A small autoregressive pixel model, trained from scratch: 6.02M parameters.
Rows from block 3 of a small autoregressive pixel model, named by matrix and row number. Rows with one number belong to one neuron. Each number is 500 + 25 x the weight over its row's rms, rounded and kept within 0 to 999. All counts start at 0. Numbers have three digits each.
After each neuron's rows are labels from the 100 images, of 14976, where the neuron reaches its largest size: "responds to" is what is common among them. Only what is clearly more common there than usual is listed. The data: aerial photos of the United States (SatlasPretrain). In brackets: how many of the 100.
# gate: MLP gate (model.blocks.3.mlp.gate.weight, 768x192), inputs 64-127
# fc1: MLP up (model.blocks.3.mlp.fc1.weight, 768x192), inputs 64-127
# fc2: MLP down (model.blocks.3.mlp.fc2.weight, 192x768, transposed), outputs 64-127

gate.220:480464468499553451522527493519538485503480543465448460510524487519512511512507525503489515507459545492507490508475509488530496479498455510510484500504468472481497483566514524520502505500512477
fc1.220:459460488495546485508495540524530533488505514492469449474495498532509525453497486485507501490489520499526470495486519485527455549487472463472495488521468484505524525547523474472510501507497523
fc2.220:495505468529495448491470506466509493515478492538549497502468506526510521517485489552468511500525504493494519479561491481475520500536486513518454493507489509517518498512502470504531527533535515
responds to: crop field (46)

gate.132:521507443484531493494500486525481500469506499490487462534448527485502470505563523475472507505498537474497546477492510546502469542477483539504490481491503510490504517513537488571486483481503477
fc1.132:474475543509475519512496542472526494523493489494525489477515475522511530491458448530527486511489501544487439520477493456515502455562512455512503523493497497496497491516463502473511492489468483
fc2.132:496484509467526530514447542483493476490518516518500470519534507485494558529477509516521530468504501525473543508501510505507459474538509469467501466492487554508469498502476527513507483494499489
responds to: crop field (26)

gate.532:538503488491535495540514521479497527478536480548561519492497536480525474506538521468456524517504513502537543532476534472516466497510553507493505492468484442484491516473529455464487532477531519
fc1.532:498544491495550531550502482464464491468537476519515497477477471508498497498521494497521485521499498472506495478472512520528484486507540528515496459481463467479491513518515507486513478477506508
fc2.532:533487507507430527496509446513521501444480466482512461482492524511491485527521524477502460473494494489505506505538482492550526514455476481493500542512529471459553529518475494514460506521491534
responds to: crop field (34)

gate.17:489548531487497466490515517491474543507516490513518526529464495508485497477502489488519501499506542492526510472473516487492483482500481507524487541508468489520508492538514503444517533507513538
fc1.17:459523494462503512488484475474519523492469519557513572519486443493502514466517505507493487462509479500496507515470465459527516536488491494484518562521483540500477512457491497489532498514525528
fc2.17:525507508479486510508497504502504501488516499485506540488488464492509496545460477507529491503529460486492478509508507528556492484501497512476505470518522524512516540493499539509483499540498517
responds to: crop field (26)

gate.423:518503432517467493540509464528505514501522507485504492455479484488458511485452524467510508482525507539513495538511509508532511500475478532526496514514518470464467503531449495534493513485559517
fc1.423:491507500479521526492442529533517555526472478495514510493465506489518512497556456510480519520449503485456518473491516512519496518518508449497500490515493489529548516473504513494466483457477485
fc2.423:510467547499505516491511507489425424488476555508478476560570502474547494502453524523522531446520476508523538474503486495458488492535505508488499487480523535483462487496530529506545510534500525
responds to: crop field (28)

gate.479:511489485536534540530504474459474479487494475465453525512506492491510509501518501490473485484515501509533551517500565464494504439465484530512532499480499514481465497525535502483504540500534457
fc1.479:467505544497498474492496521545452492509528444495500502545519497493459498482464499507516491515490509500524474484494464550484484507535496434478463517533481496524562492467509528521501466498508485
fc2.479:528496520448464495503478505491498477511461497492485531477512493504486540520491564472503509501501483528523516535480527493492526493451452517492504467507523510507468480493506512490519480500555478
responds to: crop field (26)

gate.660:487507521459495497488516444474499531445489468485541510496515502475518494470494505521481532498493520479539460550506485545540528502467530501482462521535505520483489530516547495505479497470537487
fc1.660:504504498466485474472508447494472504455523509533491483484505485511499524489499477526462566507518521497523467531476478550533492522477492491507455492528497501480491492517559520490473535510497506
fc2.660:506501476530531475509519520488485488505531481508514494513486485535468496537501511480524455453505499524415544460510543467489485540520508506509513448462485463496539486493471476470522518518484480
responds to: crop field (28)

gate.36:468479502480521491501502525469499460482494552545502461501524518551520504514511478538512522462512493483482466496503486482491516526480474513490493515541527494512487489493495502533501516556515467
fc1.36:503509489490527480491474470515525461491491514488519492493458546534484486477458539510504508435484551510494469491505505475492479543468474540496520513534544475512512516522525516539473504468511487
fc2.36:516537521501508485485482492485520544508516466525560495494481511495496510518482454560506477480498528535489441523528515483554497494495501485533439477524503472527495478553546509470506494519513518
responds to: crop field (49)

gate.13:532482536536518472499490473461491501490495524511482466493454535501470492495505493493484473474503497474498482499492484472494511454504483545447476491505523491506450537540540512527494499503532497
fc1.13:470483443498474534473475527543521524486470481450525507471565468495524499504493516497518487511485470568490514514518492536489485478521501472526526518511509525486497448481499487480499525472488505
fc2.13:502496480499546497496532525500489527520527486457444529521506495517486492484477503506507494494484454559544500467490492482489488434483526497500501509470497488499482526496453524482488493508502535
responds to: building (97)

gate.72:516522492484503513499505489538501543471464490480513511496464504506493491571538520466495516473498526523514492506516534501521505490518493550490511494497507520526536443531495474525482487492464472
fc1.72:480523485478515541507550478489538558506496458534505517493437504503535513529521471446492504493528510472463481515524525498524507489510514546492505465533495507540509459530469458517492492503467469
fc2.72:466493485516526489518508497476485499460451461534491509486500549485549534495490511506500480445499523507481507477516494493508549545491482527505490513529511553457527488473471440556529473468483505
responds to: crop field (33)

gate.11:513519497543501456464518537498536544460496524470470537502500469464489480488493480555510550456462507512493494494537507512496484481493478472515489526481502518508470514532498509470500469484475472
fc1.11:487494519456452543505517547510456510495482494510512479509531509488514495477459465519495485536508472522496461526476503533519527539496488493504544496523507527492508469459526486461470492499517511
fc2.11:478482509490532473495514514547523473480506493487475459484479531495472517512539488489498475476524527466506545508489504470469470515550497527476474525478533481503493483476505456521555459524482507
responds to: building (68)

gate.759:507486454435479526511490501496492471493493503528510476497484516483526502503511488524497494522536503467483512512481496451530536517489465496518490554485531524506497545560460482477474514496549526
fc1.759:506509486500499492529509500484493544511496489487480527500510505498484458509489468519498504486491529522492486524517466506502504505504565480482459461460523512509476491479482483506511493533456489
fc2.759:460516530495494540457547512503527532531503510503466504510451481485468508464526492485478464506482513484522488489472453519494519510513542466495482509497485483511514523473533549508461463502486559
responds to: crop field (40)

gate.266:563484523522516476509499463463477475484498508510468481495465572495454478520498481476489509524508489468500492499468462478510491489480459560498528468504477548515479520550547501507544526506521492
fc1.266:461557485498508498465495504501529493537519490501548481504548464485527501487521518481528492519495505545472504494519514512504496534528511434500492508503549455504497451486494493489454489502486508
fc2.266:462464429519535520533490528505506535503517522477495510515487497527465514498480505538505518485503481502509489523514477507460531458501513489508455504484509540503527485527459538526496478534487500
responds to: building (95)

gate.65:481506454484536511446515507516502507512536529475531462511478499534511527493456516494463472489524504502512466464500573473494482511481469495452485538508493436511520537486524537495485511497484487
fc1.65:489496474469542499481502512499512478533545539498501429516510529510517511490487479481459520479520517530519486496511587494522481491479458529491503509510488440514503536520520525499503552495472513
fc2.65:503511502539525487523457510526527521500506482540526480500546536513515497492509481488494528496484532528501467471548513488514490525519502529520483503528511476486504499545499500452552525531465456
responds to: crop field (29)

gate.233:498525464510492516500475504511478487518500494507462489491555530472481495503504473492496498504513510533542538483538533467482526522473506499469472494473491487480517514521523523495528525477533494
fc1.233:447513564470516469508531496536500490468476499487548500542485476521511460461512467509494457487514450464459475520478477524493514499501512474524497522532478530500479496530471494544460461503477488
fc2.233:471499531502483497497486507541496486491513465499505528497489450507483502475489454477466505511481448485435459507432493524523513540492513521519507498530492534512490447505492516562471421508491537
responds to: crop field (29)

gate.318:481491502492569525512540462483501526508489513477508508500513518532468496485513529514530502481533514466493505468456498437508552512502467520491488491521488471510531477542501506478489471513520458
fc1.318:432472537500539517510483519486500443531532502516516515503465519480484485469489501520500523481516507454509509503488504448506520483532470491566503474475494503525490490530499486510446494509544498
fc2.318:529486493537482505480490507438508507526493446521493487468519546515524505510481506513539488470495438499463511489475501482528484506482544483477512504511509526477492518508516505482496457492521519
responds to: building (74)