Rows from block 2 of a small autoregressive pixel model, named by matrix and row number. Rows with one number belong to one neuron. Each number is 128 + 24 x the weight over its row's rms, rounded and kept within 0 to 255. All counts start at 0. Numbers have three digits each.
After each neuron's rows are labels from the 100 images, of 14976, where the neuron reaches its largest size: "responds to" is what is common among them. Only what is clearly more common there than usual is listed. The data: aerial photos of the United States (SatlasPretrain). In brackets: how many of the 100.
# gate: MLP gate (model.blocks.2.mlp.gate.weight, 768x192), inputs 0-191
# fc1: MLP up (model.blocks.2.mlp.fc1.weight, 768x192), inputs 0-191
# fc2: MLP down (model.blocks.2.mlp.fc2.weight, 192x768, transposed), outputs 0-191

gate.466:125153127113164088128119128076141112136153119141129106121147120111077092083123093140149139133107129100136114097145166080149152163109162094132144120124137162158127134128157132155150145123115115178123147142134129117151112126143119104120101092142141097152096108090127127152133144180109103145141120129112131141122081152114128101132110144121107098157117178156092099146160175150106095137148120072163114143179141108113154135093113138136088159128147118135103093145113119122110171122080104141167156155154158149158132135099106100127131133165131141124135074111121120100156112141152062116
fc1.466:141149146124167101117135092078136140124135107129130079140159117137094100122131091141107130146110145094124123089141163098193148167086127106110156102115147161177082121116152125150147146127100134148102125130094149117160134142125105077120107100147159086148077106105131133148127129168131092159124108161093118144131105155093136152127121133094122117125136135147114106138172161143116101145144131070141137151193147110106140132103111132108102179144159120121106137161093110133123162127100098138181121145144142128142140120091122137143148112166140155117141109122131142114176093098151118122
fc2.466:149072112087105140157140115133117148161119140125147162143137102098166156166132132115119097150128146144162116143106082169119061127099129133152117100097120139143136097101141170157123130110165133109154132132115107147084151111108144145146149127124150117084087124114127128109105096081139132136133105123114150133134145113166116133127153122160165136057134087134197139102118109153138113104105161104100127117137123156133101153160158139123116119068152094128143132097151160129104177152142143172103138079115116163128108133153128134129135114120165105117097135102116115166153140103105154127
responds to: building (72)

gate.764:099135142132164147092129098105127124110151136129110097169127139111158123077071137119141142133113117121098162182154118100117132094109113117139126061123068106109143131151129180125113117147142083141102115128122128118140153132070111140121157127139129146099126092092130158097146156130123149120124100087122130129135130152194119128125158137140126146111141150106151135129095107119126108159131134151154146120170125124128098135119225161124165131126152130110118103138111141143135117109117147121146076109142112177116112100163125145131104126175145124133097161153168136113147176104124163133
fc1.764:136138114093101088113130163132118140114100129127128136129116132133069138145120132124155145134125136176126070108107128145143163136174160157117146152123195171139118137148096115107146154111113140089158139100147104150126134134111109146107086120125131111173147140154135081112127102067164135150134140166150144129156077108124166127131109121120120103141113111125094121100122120149158144144139128076092100149110119153145161121120131112124100115134130111156131146126127134124103170123143057123133160113103143121140136142072126089132141098111134154125178090134087120135102116169184079131
fc2.764:069140122145129125079120078103116105090089145143120112109126149116176118104111157148168122129134138135111155147140106107098109151108104125122082107135063094108118094122133152082119103128166156140118124156137125141164193121120117160133133155121109153120116143112119163137142148129140112102158109110131139118139106140156119113066117143148139135125137122095124141128126136117131068109132127151170124124166138118126141141120180131152115097152135163091168129148126131111111129135130122113140062159151096129143071120116126127106107113169105138114131150176163152133146191112113175130
responds to: building (72)

gate.372:098147137113102149182147127173132098125077134133105152092132090126185126133169149138115162100161111140111116099106105116115175146167159102103133129154112133140144080109189125127109121119150133146090126167138102106126084132153146104148166137124115086105122136151108130103173139142114086124137129103151165140127081152147080096106155142099138147128146095102129124122134118104126109145103130147095146132092139085136115143082111144159125168139152168124111117123124082139110109117154139145127127128169101141165189134091158098120131143135094135111104150158127129138121123153119149112
fc1.372:112129137119142125104143115116135147122152108139141107131112097121106120106091107136144118107126122177132115138144130134179104088091097151163121127129131113167109123159080117132179118163152072109132181107121151104145185108070105120118082105167122173117146122151122110154104113158137140120157118105161098143121169137147171130161097096124148096119148136153160134153155130132151092127151134129136113128098119138114156124126122147115138100116133112171125135108150140109103108106096131110119122129100129138087125113190097165169147148112144096172164117081142125145118147148138061103
fc2.372:114129111152142132113109101098156141132153113091143168134110138150101127131121088122127069142121130158181096176139112164135109092108113102144123087141110135147153131166113135145181141135076092107108139094125141123128138183111104139112160098146120175170147167070125112103137133165159122110114151168143126121131090126132159152112119118132075121102145118092108157124140131127134155132168126079125154127163163132114117156108119098094172112136132153134091150147094103162146093131126151129098138105143143101107127128126103165143118111113132126127144112079181114154137152121137102140
responds to: crop field (25)

gate.212:136114155129174146085147119098123169111098113115086126170138138123122157108103138111133103157136146103110158163116113120081166124126155150109091105139190095141133124112158132146134116122114109133146069149076131137162085162115117137100124134085165146097090125131164136104113154096155110131141138114116114126118149127111157139122150149110122165171134140102123122099144125167130130142143132096130158153108111131134113129131129085123159098147121132131119163104123138133083166120176127087143151164107128122149133137128141114118143115068144198116156078163098118098131117079122157120
fc1.212:162104149137154123123123093141138123114150163092126128087118129108133160109149173133153111167117098147063146132107108170059132108148155172099122094091131141127144163126175159146121147125150115133102097155102131132156143108061105114156134121099148139132117106169147113093097142128110073170118125128116121153183136120119159131107124152116113120157131096138108100146130153135145132105101145104148157146092110128136116116095124115127165057129118150131130152142139138147121136099181158116134098096137122130118109199134125112145125116122146160131100118125124126082133130100125104137
fc2.212:120113107132107132129122137104114166128120110142112109159135155124093110139099079112091149121121147106133122131118170122134096159126097125179114157178127064144113144159097088132155104131132106152155079087172144147165103156180165158101108164111148106154142146125150130144101152109100103095120132130131097110096135126130123148109149159120102156096152170152133139109160123116097127126101129118123099137176138108097144162159141151102116173103111147084150134099145147126080132144100112118139155170099160124102171098129142158121131107103139142103162123147091151147144110117116135150
responds to: building (87)

gate.232:122100115098141159106157102144135126148177125137110115095125117151106111107104177137163115108147151076116125111124135138131144097144106083133158140129142109106099091120122118128109110091135111155130161108169125130147122156117140136091179148158106129132147145123157123145164138151107157153110090120116128135175109149158137145098152137107141150103125130125130153126110084110180137113120071123093157139124120117138089163178133117132127137164114171061143152164141131161138087123124126144162162090101131129131099134151118089114130149120094123064174164112132149108125147073128147127
fc1.232:144095120138140125139133096106113098130121146116114179143113139128126157153146105101096162125120126137140118112144116118126131091146164162117103127166129125151106146152124140106094148124111105144135164145187122165104135155145127123159098120124136146139116117068108089108113125106157144149114131135120113162156131125106120161149167066135113125115089140157131144148119115138103137127145122132118117144111119136139139129144118168162046112092168105089126176126129148149140166162145106163108139113105115121102172165106164056169093055146105124130142144108154149112115122144117135167
fc2.232:129193074143093128132107121156148147145147145135142126082149108154130095133093118129153102095134130156140090151121101090142098151141099139149088146086095095166126144147158133122132105091169168120140127120124158096104112116129124181109130132111123139176142165132156102135185146133172172142189090083120104095132103121118130124157135143126112100133139101114137116097152146141117119171128105142142158141191153092095115123133151131117117122141121129160121133107132126069114111113150157130156118120109162101132111125162134121116120160135110103119108105104122156126105136116180113109
responds to: building (69)

gate.326:119134151116131134137088116137116128096106164082152110124158143116128124084134097129112102122124147097123131160113110141140146190118165146096144117121145131123095125129147113147105115136105113122117136104158109091102074188091131110129141133131123159110120135171109145147149131125088129107131105142136142122110112118130111135094125148154100121193116104148170128085165153100189143122149126116144078121134111139151181126169114156115146107188135146102106133086107154142179144158154158130164130104108135115150182104125101167103096133141145114119125117108119181101119097128115162114
fc1.326:139103123099101093116102075119121152138124111201085163151109168143109084154137155119129106136101126171099166120123130168097125093163083163110113143094113110138126088157103129110156152161127115131135143114123142131128135107142125119116096149126108161107142139134168170125139119110164127149109106126128107136117199156080113108143157141150122145111153135113107097137136119153098151180126132096085109116122127131162096154134147118135109119114160117154149162128189078147094094107124113150171127129118119110092118102140126108120118133125106118155139114157143176154105136144090139134
fc2.326:119109126110115142124154187169113140119138126133147075142121096121138164083176093095107112071136093142126118115120116097174144148081203132118134133151148146165108087160110123138120154118129138116116157120161109100104128155097112125157154117145162121112133135125110108106166103182071159083130118124152106112171104105135152116138114133098129163130112137153146108155168133139161133150130152150152131154149155113122141117125070130141125119131090129120133144143090128144142152150109131110091089104108134131118132149113130144102084153124174119115086112124106123085168116120109132135
responds to: building (70)

gate.317:136163133116130083131149109135120161121099169151141130091083139119174109069159124111146119149121161167133131144111052138146132123128120162144142133124146075107106134150117068158133127113138130090088138133112129181128162120104106099082124184132120119116159164161150134088143145107137131139169110110153132103122136105131140121157137140111135154132178200156113131095120137103129127139077143136136143130114159138108150095119146118116119140153144097155123107106120129110148113127129128113129107105138129144088102148170098107125150143118169098138101123120115138157138075121148117078
fc1.317:122093152147119170103105162128099093131152095147076143157139141148108152185112138165118133098130118141117133122143170124139131140131131089131126118122099156125151115068103179103167135124122145159153116124155144101125080119120139138162143073128138155165100110098085116155105113127101120126103144153112168149147102122147117162106122134127135091143096109130137106157140107131086136144165116150111130138155088128128117131153131157179103105110112134102143139137125096116092133130108134151103113119094126153153151088126152137144117095125063162119157123119156126095143202116120130176
fc2.317:136184129165129148146099129149154133068101121126102165100120125184124116124129099136137181144123146109130137074110153143109171122110137146108119121123187161115125128113163100114137084143149089117135113136116148124152134116116082142112138089069114156087129098108132135133162152119152132105132138101132116132121116103150158146138118150154150099165112079120162127119168135151100130153128144107118143118112147105146107116143126066091122116159118145108099139147081136142130099155113142163148144095151195123133121122105140133128110173109159140113093112140157133131116125150062134104
responds to: crop field (26)

gate.197:140089124124137140111136130106130078096132153140125106152114130139153156141183123094098120155132139110165183099131130139087094088135114124126128154103105093134164107154158190082110135149103129151124093119161106163132136140128106114144158127091122141113133143152136121113098148181149114127143151155108131123100078060131143144118121154136138139130115155127104121150121144141140138143117103107138140135106110123139106100121159157193158116156072109143078126147111105143141158177158103126087121153163128118139120113106152076164129127142144143134130143111152148115144110158079142085
fc1.197:150122158124104106148110118114103166170120103140140160122136094115108084113081125160157136097160114132077089132140125123105164139106131124116158120157147139111135137100123067148158126093150128120156127134111145082149104119115176145109136131138133106149155142165112113143126085126131112134100131122152107151150134176127111132122123095145164140118136145116157103102140112119111119154126125119140107147151148134117122146113113078069101157112152139105150112155099175172117073102077156111151154124088114165099107136108140172121113171104120102147121139131089125130137130117191136184
fc2.197:102113121130148104116151136106123168109127179113159125116113173119137145112158141105082117155112139101168141124149111126107099130110141158137121158105106096142113150168110131112102091191128117115161129096161147151114115149108145145109157101125108156105092144095112113110080140135167120133125101118070151091114117106117145110124104145137129169118133180146145123109173122116096091081089077105124119165167106150179149118132122119164141116121129134107111177094086110153131154159134106143141143182148138085147126125132143129140096132125127132119130147124150155101140135144099159081
responds to: building (84)